From a checkpoint of a small GAN.
Training: soap at rate 0.00077, 6300 steps.
Data: trained on photos of plants and fungi (iNaturalist), 45211 training examples.
Rows from block 3 of the generator, named by matrix and row number. Each number is 500 + 25 x the weight over its row's rms, rounded and kept within 0 to 999. All counts start at 0. Numbers have three digits each. After the name is the row's rms in percent of the matrix's.
# conv: 3x3 conv (generator.decb.0.1.conv.weight, 144x144x3x3), inputs 120-134, a 3x3 kernel for each
conv.35 099:506497492504510498499497484488522514458441486479529519471493469506535494482511548515488512500450481500503500487487492539480522479541468468482469504496500488554509482512494513501472557548568489503489490503480499514473512468509494504516517504547502505479466490488519488489474497549504518478525466512551472539477512507513498527444537496491504516495501512511503519481510507486532488455513469476470487480497446
conv.36 095:504466502472506503517559502509529525471463497476444483529549530494500481479496482399515479503471465499487501529523539523502476561494498562526496515519551490438499467489508460507525490477480495522522510501531504489484484526471529480472455525471485461494480515501483493497462490493469516510511471500458474489512495537518497517460542510522541511482494501541522542497506481524468478502513496497508511522504480
conv.37 091:498502502520548508512472513518528506481561548480508471512475513481538518520510537501474470508567513501562454498520491475489478489479546526574465527476487460529524468514501454500480456495474487498485462530487519486513522462444503556523458496513506506526516540555492494489513492526505506514478461506471515511483526464520496525505509459484521496539466465486512464453445518520476550506518495436441530463512525
conv.38 104:482508475489493517471532486489495495531497519513525531509519509508522487503490528487465463558461505482509515497506537509473527529537468508466481486505520470494512491508511494513510540502504520504524478483571466576509478496506491507466473518504536492474500481456490502473484488517515508540494486518473463488467477502508511509498461477507461508467510448473518489509566472560514474528475549485543495538452530
conv.39 103:479525511470475481481511518508558526484499511487484484519514502459511514538502519538531514580511550476496489495496463542510513524479521524508543468499517441481505485513518519492476476503552514528424467511559511498528540485468508495464519497479517501478493492490529483465449520486476507484498518464508476478494498481466545519513508495505543518519523481493479503480517485466508507501507501458525548482551525
conv.40 103:505464511479525447517523461472537470504479488501489490484502547522532467519469495467534519495467475496522500528511503487507500519514512476462488467440524507502484484482501521555521530508505485504515438494510486518515528488476508481516478533461486477485520501475510515497508502503522474467501496473465480493533470501462530509495500481509538444482496481550495492549460496496483516494499572512507522537506479
conv.41 103:495504495493491575493466475529475510537530488533499542532514515494460479487472508537505509514469485538513472502495513504521508473520490472518505507516471520461533495491490502506460493520497494535472503524517494489530473518512521510518504473530510510495522502472524531490472469497523499491498513478483484510459492518531486492476442465471465486472571498505542506506563507557496569534524507504520439495513478
conv.42 109:480481532457488499470471491496504489495514554489490526461466470539512503478484506473478515491534534488513477533506512485514513497506489477483491499514498480486512485499488542446490471495477512495450482493543451501545494491505481520532506531510481494525503518521496512497501503502500453481507517487459542501469523527498538496459439557507475516501511499464456491514536487505482485487508485562534491481482466
conv.43 104:533546499473562527514463509497521508472463504477520497505474529486472538535506533504474466495489512495521493484536472452522494485504476516538478514531468552492479473506492486497537560506476512453486490516434536468505490484496488543509488510514454517483483503508499469500428534510499454565455501513493490507523529475512491511522516580490505549480470513519493493494486515480548493491500481494464514497510519
conv.44 101:430509471495501477501528476462501471532507491497543535509517448512478533473480535501527520527511528489507513459520496451489518512507490469491520483466521431538477496521511509438458514551511490489511526498496480525499456481504464490498494501504474538566534517512541462522514526492473501487489509508513443483471489481467472540469498481555464522502494508511514511469555503518465531544519538472508492529509510
conv.45 105:477491466515474481511535485512502518493521542526499491502531511510491503518459522482502505450503561502525497500479507488480530500477500472510510442546518497517464489494474540467485479484536481508504526519459477498490483456490485525503544511511458498497525493478505424469436494511502478496507502497498506486506521521501525547488489494545455492495528527499463494466487508501469484511471512468448489527466491
conv.46 102:469477445531469476526488498540555518484534467530464527525548511474466536488472473531493536505499554503481489498455485498524492505540494518503483459509511488538479522525529496489441491495518480465481443519525509476511511500468501484535485498488489508532505543491557436523475517471556483469478489496474465479518472510514477522514488541526497507530495525535455531454525510512461506517485464487494518470527548
conv.47 099:514539505490493525492501467466489504459488519532492528508437514475480506522445488467509489540501483497457514476485482478457501478485500508507488517462518522488537460494500494495530490488488493528489513456524506524472495507495513495510495496552499480498443513494487471532454522499542491530509536504468520479479512482507487513447465483510528538569530466519517509515530477486453486503477533499510529476446488
conv.48 101:488539469503493529465468505535512497480492510483546509497527510523531491505532504529486493494481480498460541478448468523449479519505477473496497500503539503498489530465504531479490529521501505464467499513489490522490501538459527543495509498531497508498491510534492493497495504527504534510434487526528533472462544480480499527514497512476496509549477468539509481563503486524488503519536480514506486499462480
conv.49 102:452506506503474485499487525519510509488546523499510504475479497481463487495506474506540508446487507519504488494542469473482515527528531545520516502473521519527503505521490503523503501529500500499531498561515462495515495491488459483500522477522491509479535534490502483507506493437522533495493560507469488545534518492498466528506472487540505466489487474523544493489488491499490504518529500532470562524497531
conv.50 100:450477491513469493523527527513491479495509515482508510555512516490464522528481479482470507503548542541526523506516490477498489500482544501517498517489479466489501448481512467497468504481490484470499517467457517470505507552489590536502493505497516472499485483517527475486492463509491454470478466499512506482518480467522506478473443513469488546469528506519495525493494576489495528524494477497504471498511555
conv.51 098:510525536463486523519487465530467470473495476484518495479508479472504537469528457510471472486509519476496511497495487518497471500490514502510488501488540522470529496507490470529580467512469481463478455436471469516515532519485502525520466527520494501476478516495455492473506501498471500500501499576509440477522485493496534507499530543469521501521479533508483514500464521516538452513478528481523484467481483
conv.52 101:501513515499480442485497487487512487539522506509502503503458457503513474493479500488467474545486471529535489500503503449488531485463512505508500502515535454494473526516477536535513488520497475504506490498500525543491454486477492506490480500511519495496494513484498522452476491516486458507466509495515530512475526485470512507552544488467513485516501506493504502503459508519495521493490520503551501473516499
conv.53 103:469481489499499469458474460467502466512521528543515504463468497488495543472475503465474507517505516471581500523499490502492494496519492496489492534495452521516482490504508476471505489484471492505506527532492496529517558535479489492523551501481477487497546575538517563493475549471541505464505513450524494488484469496483490510524517479457491461510496473521464466487501528480491480486487509522492518481506536
conv.54 097:471520536496526472493504486533498468530497523513520495523513476487513487481498510495516496479470507475503459519533515544527558519512488515529471521480513521473517479521516507503432512481529482512449476490492501459511544527502563504522509517484473450520541486499491474524483493518474477501474519510575514498516515508516542471520522529448526552490518537494494485494489471463496508565512524540515467550450471
conv.55 107:505535505485551537528523488538481496444558475475492533514486518494486529486528446499497510522501508438492472521498512465536510508475493475499500470490513522474464502525498492449457517503530482466497489507524494484465450436443482488551507503524474494507516518503506484492463494480474536475500493503510483477531479461494595546491488477515502487485506530507514486547463477466532501541479541535510485530439502
conv.56 100:495461476506510511499469496455547504493516496479490509450471514507503471475504502518509466518539514488463518467505542505514487480494495521501483542531479524522437528508478487499458479543508477504475488462491473528494501500493531499447435442472493544525493493447498477514501523513503533504437509543522474504504500481512507483446485477528445496535510458535499495473503478579472525522537520509503556520504514
conv.57 100:499496520474498498491494494464462529498518511477494544495474510500499507479541505501483505503465503532507462515498502465463486477465517513522487528502542506502512491543514519490524468546518531499517454502494491516495504496484470502527479528523557531514525499516521502510548487503470491492505535490493530495486496542521458472481493506480536519477537496519518496524534490508573474516497487492486497494521485
conv.58 102:492478537517506517535488497504521493514517515497509512495537537495489471518503490513514492535545496488494481556483452513486507498488488483490475525508556484512524520520529489519501503506521498500535495477519494492517512485511538486565507467504515478490467498488501475456505479483484493477470471487488493517509511456479525532479486562497519485498533514536504486492507500527525540482458520511544501480495512
conv.59 106:522517477506509531537490498486530470528511470529524501444491475543484519544522530517487525510502490505524483555495491535514482535517488501505467509479498508479480492501562479508492541578484479476485528476512506469490497452454498495497487500462506516535545522538516496508498506502498475522479497508466517511502459491477463536533508455495512486489502546452512529496472510510540505584499514492484479487447513
conv.60 105:503529481505518512468512509482479517520499494522469489475524480503512493470457480488501474487503489465520536515485544471521471568507506516498520479597529488518489487499542474472523494528490493447557472514487476505523478535514537494507506544469494494487551511507491448495497484526467531477491488505520527485509521472478513493476491515515452490542484511499510452504531494529469490556508506506535458496466549
conv.61 094:500498493476514524513507519523499496479536466475489458509503513469470465503466518462519520514506545491497526523456536502484505510539495483497485480498480467526471513487496462530514494440504462491469450490485500512488486534489521577455491499457517495512512471489520487485499480494475449468505480504516482515525503460490524497455500502517477509492495464494478503509501473493454485495472555506535508478526483
conv.62 102:553540502545514517478498501541500468477459526541499503545503489511506458523479490489502504527485505447472544515474488570490509526487497493485465499528479484468474516496493498491517485483521496512503525508462490502488503539557501474531467474503456472473535532512448517560497494473489553484502511519539517512496497486497493460474519508467526529505497513465520483471506534531488519523475489542453489474466480
conv.63 103:537545515504532503497526528459496471500526463524517485483494482466467487469481528523530508506491497526496502517460483496507515501510498537547492537493470481524490471508515507532507476486515556482427495536508534515453482494498491490455462522529478462521460493506530486479519515499465506542497539527511447495476470513466510513505559525471521505528477484495492506455528495485492449477541552510467499487483470
conv.64 100:527509535465506505448531481526471496487490502502492566510482512522523476473507484488489487464475516469513507485477449514494464479451499518527491497484530448509501451476530499498499483503531508495488501478497547487503496525519511484491480516475496511504471505516481471481511513514502521494506467512554496480492474489531467495449504512504436478504477540533480456488491536517507506460504509467452500484467516
conv.65 100:485516444491516484482483480461525492502531528481516501517519512535566515515492528508432485578521491527519489505499502509486487481475492530485477536531529527517475526509465498509495517483505487540473513512504475487502514519504512534510496543471516533532518535506504463510489510520564518508528513491492546540501480509512494494497510498500513486519494550507469479470520501521484478510468508504547502482548503
conv.66 100:449483498524524468507527501462486514506470495571550481552552511512494525488470507506562528513475458481531518512469514491497520430482458503506504503515488516481518493498542489474485519492529476516475524522544498469500490495545524500540515470492480488524509470517489476503491530465485512525516505510514493465479517522496480453494502538519473486468495546491471479493557513543502507502510529524471517476487454
conv.67 101:519517459476506463529536488506562498489496507520531469480472500534494518521515474531479452484520478521453515511507524567512505494504516536544509504468557476465505490455463534510487493542483526537502536489545519548523526487455453533492509534503495437487458488504505501454500492484537494545475521525471477473544487541492520517496508468528473473541460492495513505526522525533521475512511506457519508507524504
conv.68 101:488506470484491456510519534488479513484520501527510523489510485508491505543501521525444491487487497505502501513537502471516540456515464512546491509490450484541520480498513525495483539533582514505491501543471495511452474483517495508484529491497461494489447487508494499504495474493511517501478519523520494497529523502495499504470492501527456548462474476554520536566494474532534499491500471544478515468474507
conv.69 095:495484476489528508476505523462538511555507505515522483481456500496482476472499501441516488523508501477490531501508491482504492532479497504467443479455472471526450510505492515533520497537500522489519532557467518542525486481474484457487486531449470474506535529480510524512497520506488501505505484528512507458513504506460485465520484546464448521521490463486473499452504474468484493523498472461542514497496511
conv.70 098:464488507487502477464513514535456521500559489475489489523503493490532540471454468513507531521540562522499572482492545511479530527503519501523535537507490509502494503486509513504535456484469531491468492526492476542521489498530487511551453456422521535503474487461479475511499492470496437495516505502490490495495526513497531473517444461473499485511477528479478481530538490482490487504491518524498504471494486
conv.71 101:483515466500493501464479495530511476472477488499530448499525516501516468476477477522505465509532491485512497472514514492459490484463469447505470445512530507466515464507514516505511461524507533555528552532485558517509536510489523470508496482465475513479498505524516533478497544464505531523507490501517464476487488506447538492474529512494484427493454502477486448471483512512470511500553514510462517521485476
conv.72 096:513498516516490520513530489479496502462539529547467501590519531446499455483495471566528534480566514473456515501517519493485506495508462504502520502470500505453507480491492461471533483512496514514498510474464507512511535498518508529502526505489500487481500448499525502497510513518523484513495484507529511489558509442526501541502509490487508498519453511525482523487500462461470550548488510508482449551544491
conv.73 104:466512466529486450524507507495492498505486486501507490484554533498444456534496505525532501463482445506473487525489466498508498483460507489483555469502461487513528498526494471473513505537485461470529511538498476536486499485500492495473473501504510500477495517497557491525498444480459528482551524495469524467514511491520496514509500484534515495568456504447500515519506515502517503502537534486567478526535522
conv.74 104:502494493495527454497523505519511535499536487490549484485536496510494481529496489506509558490482475508509512525458499483500491469483520469497528524479485522502493484517509501454490501493500527545529524525509509537473468488477482490536486476506483499540486510545487502512499533478484533543439511451467441463492527519511482483474535511509533532487477515473474502485481502487497551462532516489514468517501489
conv.75 102:577558531498544459483489463498486508499532516510489485543494487512492503497517471499475457488534461479441499515492487488540489514481522468474511486528497491491471513515471515489484517516490474512528500469437504521450479495526525509505491522487492532506507542481454490520501520519503531527471484491525499506524503518522479494472523506500514529497482597506479462479469532470496485529496494506500469507486490
conv.76 097:540524514508515472487476484506487478480482504437458476504491511532526541516551506469485484486484487481525483509496492476483499504478485516511486480521511532496496523513516510490496493493509507478498520484488506476475523452538515475488474539485490529522536532528471501523487451527525555522487466494495523525566467505488532490503448453508527489507513484505542476521498515465562456510471503524522490515474502
conv.77 102:486538504518495473512501465486504482531490478483473509501477508501509498527511477495479490515505500491500467532493468518517478512513496523523518494516483503545476489507553539441467521512493489544490504527530478479521478466485480504524525476490503509498513517500505509480491476535549476506499485500508479474521488522496493521538480499516528494464495503516504524512506500467516528446476478488481528487550494
conv.78 092:477535515470525486478509558469554544488491481523494488483482504477506506512506481512478478510510528482534540488503527451539546512477492523478463453497492506493475491492509534501505455453493492486458508477506534508521512494501523558571528526491469477532487537517504498483482499505485456506497516504464470493501503427499538471518505518489495500488492504505466515490497550525519451502468495497478559498483482
conv.79 099:520499489549579486514522509476497539438488502446480492518468508523480517508505456497477522481501499475527460504526536441520476473513505504522528452510495442505475478502499459467509499531531467488511473475510483480510513528502484542480499486438483477480480495444464465466498515481491512485485495506504497479469488496564502496499492482494526527514507540471531493530483484502459482465514513468484486486488553
conv.80 105:480457515468483578504522503532515524525527523516515501474499479449489491492451493508469456473483519504482515482485482483470507473514514509493519515500505484503483497499509494457447489509490521485511524524539512536483496509489476521526498496513504472484492543499495487493516543509501514497487545496510519507534519466507514491501504510543466503531468489464494463525511471516488523527468495492520479534475501
conv.81 100:527498511452531510483497490532559520485463506468514473489504486579524513494461475521515546527501505469483489475508468512457539488454536478493536528493533481502515496497486577481485498497495470492477476468451499461480498476530537500565481515485499490488479481508464526473490491504505505516502558503542467503492488525472517502465516490511530488513491524570494508491516508468531510474493515503499478534505487
conv.82 097:548509490534514496527499499529474462505516543523534508487477485514495497461500506500490465481529498553509459498481470450488513509486499499516472495529505488503518463477550483480492485503518488497487500520518505504526551506528503487515492528475502491477507538481514489534487535525466488452480507494514506530503474479475479480476520510530500499514479520512457514499468519551482501492499471459478482483526498
conv.83 100:517475471519511539481478509455514501490493494491530492519498531514500528537504519506537501531471558478512498507506467512461466520498465473512500517499502475486478496500503475541498489519554508546528493504473496525507510495539526531475507514480468466476475494539507488519501537495478526575431457507475508534440532526460445457491496525499495537476476493523505528485479464512485499499508538499484482517519461
conv.84 097:481547474509544478493495465493520464520541471522537494482501457468518461505468468498487462545512513488447529508536527496525457503482489481493516457486550492450517453503491527542479499515494493552504510546493501556501476491498504482471458497498490495514524476510512474479507551472512538530479498507477467484482469484467516518516487540531506491454484556513499491472538535463498503483465485491525524499484510
conv.85 105:496473501497486475497507483518433557484516483485532492472541497489488511540491490494499482478504483491489506580478512518493490472490492472510482524525495490496480496524528506497488474504496490502484509491463472512517456530485491468473479479485499523496475516548470519504486517503489503501486531466467533509466537486503486518513496487484488498569476481482450524530468460453516510472501519483465496523486527
conv.86 101:480512507511508519493481510521472532545541484503493475505487482464513491493479475464548509546533473518507507494477537504502458549471536551534537515566508477457470523473526448478492470443488517521557496503511499551544462493461496473475485490472520498509509506469498470457499518486475520494532476499475490473501484510513484531500458512509469514487484530507468519503561515486487530472507494470506506481509511
conv.87 101:509510532473473508497449556549490486488518458504491525452501484503459529501503484486538527536484523459532505526464510528505453489474494462527470464491463496458466499534472498466480455437482500480502542494517509462471497474519574514505510526517489539457501515477497475505507517470464475477505499515479497485518500475496495493533483485495490528495464495520490473528505500507447461563464502553482513509488533
conv.88 097:502507510510482496527476507502487537463518498517507481455510520507521472493527527448486509524490496505519505469451461480542551519480483491471481469505465491461495483486525481513503519476532488506501539528492483527508501520476534524539458480514492498530503494496506519497483511519490458484509493508470515491477475465500487487508496512518537497490509484502476472528459521550487522497504507517547488526534501
conv.89 094:570498523515511484496475505498538508488435486490489527483492486517490461524486482490552476502508454499509517486498490493531459465504503464477495509536536512485468495467489517500523498524487495458482500497508475452503488538500498459509511505529482483446558547500508510544495449503511482528514501501507525473480479495509516466513476498516495476533498489456497493511491482507522487461540470497523549516477465
conv.90 103:480499479508519509498510484447547497511493493501479496513447474499533497512543493454529492532463497479556528479525526461475528524518527526479512484478482520452517500534504459508507467438478504496493529509480505473513464495450549523484504502469505500518529452525488498483520544516483504504466496527523526480524485488508500479543485543533492492472489501521527484505477521494499504440507513529517499488509505
conv.91 105:504526556513481518516459527526479541487554517501515512512483532472503524511542499519506466543558472479531460461478508456544475478490493502456533518534543574534510453492503539490486492527527512510478499469490476474540509504472541526472572502472503507475463516508473510470459486503469475483476477484468478513546497502527529467478514516491538490544526508459484477482495519498483486534498498465489490515493540
conv.92 099:500499500460491479517472485562522558480487497515441500474486531532472516452494548480517505548525499492509553505524508549545491514498527483551530523526471512486472521495532485508486481442559489500471442512505534494495466533468569528526450538507489488501497495447486472476491461502486517483470496457516468481523509485554463480519531474549468494496477489489491471460531516524462502509518461522474508488539548
conv.93 102:478510557529469518498465474481528496500512488534506480468506547464532593519568521503518488495547512502457497475485509501494478446498523567561479479496511503492488482461464514508492501507508475465509491483445521526469520490460519506488503445532484503493515511520501468470535525456508528501495499502490473488519489443510502504527529479502509503522470488531490479532477478461495498525477521446497544508503530
conv.94 105:526580440493542489488439488511531499538522488502492519464489473465505518490548494522478478498515502522506510518511484499510455502515515489501459483476520502564491491550484482459523510507478520503501530553477469559506521495475509486501501498530485489470488518487489482526467554514530560465483525470495501509508481475449489555523516467528490479526458478515494501506484469495489536523470476485520517495512484
conv.95 098:492476466495481481477446476484497489549461490464555481464542515508510481513486531521509482461540567504522497486509539485486519491483464452494486465519477509545523510498512480465486520497516540468516521530491523498468515506490504510510492487497495474463509490486491482498483512478513471481520491480508506491501501536500504499525488511515473515525492475516515506450487522542504481475531535512521494469499492
conv.96 101:512485479523474500532476496469535537458526506482480501511477529544493560564488493466512516504518534502464478470493540503530472527498464508526490489510490511531509533488491515496498496492505514484492487481536489542484497496504542560496517476514495503506512520529502469469503487446524520473472477474483598478505551473505487511498516475487520513501504481486504447505498478516514504489469516464476438451492477
conv.97 101:582498510520533513495486480503484509507500517531526504515469471492500524475501498536464490533552500491510480522562544484507481485484472497541481504497501482498482520505495497510500507485503495550434532526445477543517445429514569516435503485492465459422470441481492485494522465481503507516529479496539494481506484504502499496507488458502520493484502536501512484462514503498499512552475484493511482444484502
conv.98 100:513495541478488508479480469482578528480529503526459513504462498471477491499483492504489491503472486477537538469472482490519452465503482547510502485500534470485492489441464499511521499519491487550521520546490494501465497459448492475498523516496495524494490496504447509515508464500503528464499478501453496483531547466520531481461480494498502479506488516503528479535515483476505458514500483525496524469457529
conv.99 103:499480486518519478520490452467478465497502502522495468476492529503474548509580531524487478499500530531528453541531449520462492476520458538515476483486495515503527527504501522530492507512471522443453494491466494463494520515489497512504459482498508479495515521478490478493482494501487526506497488539493486556481451485497508504486469489516542501510530528487510505517452533496483512496484532463495560524510520
conv.100 097:510484509542509511518464484520494484457531528529466474491496490509429555511524512539520469458483491491534457536505499502506537490529479513539467504476500523501539463487493489522487540490525496473469517484544484463463534491472483463491510472493451481483511507478511508489446508493474463464505496504513449507513542537491513530510548489487565521492542492478507482546497474482461482528478506514497501492483497
conv.101 104:489485491517523468484515487497510522506475480460496468467499495491497469482511502498518523503487504528500542480499526516484478524455542513516541545507486472479514505528518511529508497519550490525511483502462503464483489522506488491509518517484505461471554506489481510527474495463555523494546477438473513456490488489522512452479505495524501526545483466542483501538541502449504520525522535488497513469488494
conv.102 095:524530496510513511519499517516507551519481495524501460537500494514456479462469488489489503486512492473475499452505505483533504515508504479520524523556530499481484522518506527505504466496462471467468492489509505488544485559553533508481500454438464485503503474444475496475490486489496497520495495445537478506520504515494468501491522500546526483470490483468508488474489470480446469497504509490503487479541536
conv.103 096:532515495484523528476486503515505533549488496508496488498474459513477462492500520501502445523502455487531473514522499529527524516516495466507479492515463507455497480532501482503482525500465499522451495502496502514460515496493517542528470498473505499488476519489511510520499497481473484464508561503546550485523468509530475541485522458482465492498532459507510525510531500501486468507511510515502525482486489
conv.104 103:537470480539526480508483525532531488502514483466495508498484494501500479497481491500473490506531463574469514558522447502523513510493480512485504547477474465506493499487491524527491495496515517479519496507524570559500504487525491515499511506507496470536525496464470509484521466491484547508496492544515496461503507487498478501427573509505517535536485488511483485507477498487513519523514474481440529480528498
conv.105 102:480505479452523487482510486514502549470459504512489476489489492518518455513497489497548524520533505477479497479465457515528496509478479510494491552505489479488496521521462493500582496487485515463506506470529525506472508478494472467528488516494518479490488550494485509504486480484457507509504512469554488494519533478532507502485499485492522518523410472467538513540493457486495539465495523522504497541492494
conv.106 097:489474458475457489474494481483491456529499526490550517493465522489457495535476484485531485474479521471486494515545477506544504432471480459525458527514493474493460497424470513488485454527503489478495474525482539474478511538511585538510557503534476489458492508524476490485506534460522501496478495512466526506478533515532501484537513505513461511507508480492495495481555492525467535469486501498489478491487491
conv.107 098:506498500524470506523499503438495474473478520453529485519545506534508486480490493545490491488532482500525479488528503461513474485480458488527512506445482510461557469504525521512456476550534513502505486495506497476505479477494517448511490487520496494534497496482504497495528467471489507486488476518491518511503525491471479527473467490477473492461481475547450487503551523517499509541516506528523516461493500
conv.108 097:518496454489474499501482452459479482476487486494514484503522478527515534543548535510505523493458500520544496526509540491505489498494462508499489479534443557477486472495516482486450490523528496482503485487498512458527473512448498526519509487500494509526515489448469524477508508500441502496471444495479487511468485540490541487467494446517460446471520516489528530549502516488526504540517532471457547496467498
conv.109 103:531493492481544525474491480492487470533467537514495479474504451526497465484487513458539477554503512503498510502534514496506521515510541525448514531516452493499502494510534488507469499514501512455500511521483537520488480514479489533492466478540469531499477499481449472480501473469506510542485502503490522481504503509511553502489485499582464467526514504461476495510512481514470490470535530513511512530550470
conv.110 093:525531477513509478472498490474492496493555507497498507487488468494485504502465515508511501473505477519472491492550520506513483472501503470453448505511464495502490545487487508524516508482497473525475506474517454467480500516530496506514586546483503493537528507521526482510461500483499487492503516496449506531479465493491472553489469471480504486499502514495478511494512499482466477535498517526552512482488522
conv.111 102:528556464514614499492536485523485502494475471477507521543490485452512493520532526498493489492480466509519499497500492484527490490481486477506524453528482473507505510473462468492494497480469488509572498499503475493490500480471517498476490534508467504507487523526469505511517557526492587529483514547484526498488533496549483471498566490475521528448517548462514504553498541510486494488466476477472486555483534
conv.112 105:490531514490496473485473492527516512484523509523533470453522490479478496490477516535511478495559491465498519490491481530494552523478487477508487474489493524508520492514561529490477498442503505494495502543474526503511526498515495555496517512500480476459509517476510492473478498525486457487518449433519524500480506516506533499491494500542488470540510513513523483470484512488490512463557496471486510512483455
conv.113 097:464547497467505552486503502493525493496505500499502519467477477468469473463494475509532488526497522512474565460484509525466515438478506481491472493501453499500507464419449482539516502515442471480479499534508489515503511554526493510498520537522501505500495486524500507515487474494466460473468472498505526495489522443479539496502494458542498510458476508481469497535498445496490467514502540480511498556555473
conv.114 090:534542518509513481483490485535553485447475488465544504504471496523521516547509468441489495460485489490568431509510453509542502466491518466500478511510483482518508546508492529529504484493428443508488499483478530467522469516479527482467502535457481486466467488515500512528470493460497497470470492502515533480500551533532484500467499511515502532496494481525466471488475465471460503553493508472487528476536515
conv.115 101:551498432484476500522500485533521561529497513509486504492509503519500481540476495458492529516474491513519517461495507495519526506516488451471494497516486523467493486543489507486469499503460517504486469522520513498510458505495543557546501518476478479510476517468497439472497486466503447489473460457454490469565456521524512471450466500508537505529509516497537474486492468535503521469507517515475465461522439
conv.116 097:535468533493539486476510432515463473517512477563465533510473468514485520475495506489478477494505512511472497541483511530471511518489509561500515523507508469537486496486471469444467494499502485558500507564515496459504510502491490510507479475501524461499465512480489502457510517459562605518508528522474460536551472536467446530489533466531546497462475504504489481515549483533512492488478517482439466503488511
conv.117 103:497524522500512503549489488512496525463483487455509479509544500504501492483476489507499469464467496477526494487483454500497514468469473512496508503525514466521532545515493495507479482522579475455520453513499498476495504517466461486554499497553455509517497539556472485534509459492516536495452515492500510494483506478491518503488505584542519508541508474526559488507465505497486482492525490493491502509482545
conv.118 099:472501463533531495521486472512485483464484527502513478526512508491483488528481462470489478484485498469524443475496506528534514526512518526527497499533470517518523470460482505485481461476524509526478516501517520486457486509482555487490520469493493499502478509474511505498508525472525528568491488512481471484507530494487522471477510493483523500431495512512507457486495549514523532475511529491514487504474489
conv.119 101:541512500530474479505497506498524479510498483462470499487509562528531532496505525499483481556522481485472427489497520500478483510557500447526527485519477467517447485484463510518484473499512525490539515512492490488516519459496549540551519506527482544488492471481497505499514462465526522481512506510477459496474488500483491530482515476470483537506498528447466503518538499528504522529471544477512472514485496
conv.120 099:478499488528489489534487474493543518510468501499529508496465502548558518471527508467475491465553502481509495509556474502451494496498520560526470539475554472480515482485480482481529531505457475470497512488480487499499483491463507533482529486535493490485479489485501480498513477498463501542475476498494505508543484528502484509512489474467518449498476504504516537513448519509548499469523480472466494525480476
conv.121 103:483465473520495489492504553472496541483517491516477487466512505485504489469528509454603505503488499477543507500511510519534505481536517525510467545507525487534483522503460483472535480512453507487507531501490518506521474458465564485533526498505475486468468449465489495513496499464512457487526510514523535486506571523539511459469542504474496505469521481475493519532478487477526527507537510517530508525507513
conv.122 094:524508514455523509468484468463538491506505508506524497494497494460465476514483484513496507504548487510507463484519476458497495467554502511485479448473543532521462485521495514477472515496453491496502493509520536503540501460476473506525540482535466468520466529487527458508495489488493465494503480465541525520513524478514481490488516491472521443516499471496478519492500521483515485502522460477511526542514492
conv.123 093:502499492475523514518494529498498535509492464502479530482496480516523505533510514514512484487497491488519497498468520472490530510509530516505505505480500486481490487536486486508487519517499490514446497495532478496474534495508515508516519457496510468482508506567514463523508512504532473506506508513481525484541530456567486482503463516492458491498539478482561500470473492452530497484487498480549489505472513
conv.124 093:506495509511506545506488487494457556492467470507503486493500553478510560472488517473509482497535484498529534492490495493493548496470452504502482479514527488478497511478524497512528481490541447513512512463514483503490480512506541538519563472493512500521541500502474485483502517492490508484484479459451497487559508453475494496494494490571491504498490480479498478512494477506489474507457506480493450467529480
conv.125 100:487502501504494501462467521500558520451504473539456525495479480541514497517504478495488482498500488495473496525461517501532473472469476509497466519454489488512462507491506471480546481493473511513466504474458467449469494506494507529503481527512515507544513504523481476536501510516462526577474506515484513502521488455483510530484530515518503510546455509491524507488506494498522515501456466452489500523514474
conv.126 100:525506527512456500473468515536519520439520525503498543542468454507456501494477493478522512509514541509518509493447469517493469461502457536521481487466456476500482497482514461492500538510466492476500476472509470448501491494493483516475477454558524523472483457507491538486495486467522515503466460497557503494492528512487471459451523487538456475491463506529548439508534497462538455486523529463503498513483522
conv.127 096:482526499474490510553500501473496518498479495478535515471513457533470492489462472498481521482490500502500532470497518519505518536449457459501493479482496515486489489504524495477495557536489497443471468489520512489489472441474493515482478493511480508484500507491504465456483503483501460464475488509483506542525518465519502517492477491507503504503476538495501505512505479537547517492526483480460509492528468
conv.128 103:511487498498524493487484496511556509541502539500531517475451515525479498442506482518471480465534518511513549470529493452498509425508514472517474485474474459497525500522461527520529494502545486491516479496516492496521439504509518537526482489496459508511497481476474497487526519512506537506524515500529438538535464481545519494503488448477485511479563491503490450467489512476480489493496515439464497440541466
conv.129 096:466475472474516499481517472485484529462476554534520488535512468499469494504515516497470509535488492499512474491497522454509515491494477480531512584509466481501516477471499523498522532510478501505489431478493497489544430507472498507502496521533478503460553511512523591526496537529515499495451512501492498513527479475520491466533473513474520504492485482511498543497458488513477515465504486461531476520479504
conv.130 097:492498519485493519433505506484479458496479497494501510520524498525536517515526503489489476498505534502485499479500482507477493493529474499481512543489493527455461477479470468542514561511517487469471514478493511543508464510459474495488467495499506527474484549517497517500421531485497508507473453496499536537484498492503454497475470497511473488502499517534498427566468526577517506513470479517510482483502484
conv.131 100:473522495502514482524547484519491521506508501502503518497497488488476516468500500463483481458478509540555449481554524508525481476529475506507539485506503514457518511483479506473483565543498465486478498455500504494546495502498483518504517504530482566467492510485473510527529504493490479499471507495500504506547500502481492488471510499527510500529515521510524513494537465531487495510510530431515514479579501
conv.132 100:497505489515513478476503455489509492476481528518522452473491438505465492487464428509499488493475510472480483466484479471493494505474525507447513509516490529489474520480503498524494526490486520501462501524517503474512522502501491495508496479468493519514540517531456501472516479436482504485479517508539465489516500494521492496502471478488507432486519499524508506491541486515519499520523491545509515502447477
conv.133 099:540510532511486495534472491469507525534447532483522521493494502514515495448503532507495466478482477520529487518541521470544528478467536504562481545517465495476477503501476470556482483508480519511492529512533509474503493506489569512554493510560511488528499482548481463481540527508536517515563512519497506480517529510528525473521512493528492509491496494475527472494479477508471484462460493471462485467482505
conv.134 100:520470533502510508513547505490471495529449520517502470502497492491462515518549548495521511498512536501478515514511466501541483459485490453551513469505464520501473497524508545561496472498505506552461447467476494485501507489525541504502508512533486539492462489516481522484512490470531498526473474517504457509554550503500483499522459483464495526481497515481520499492506472515464514523448503458492487526496489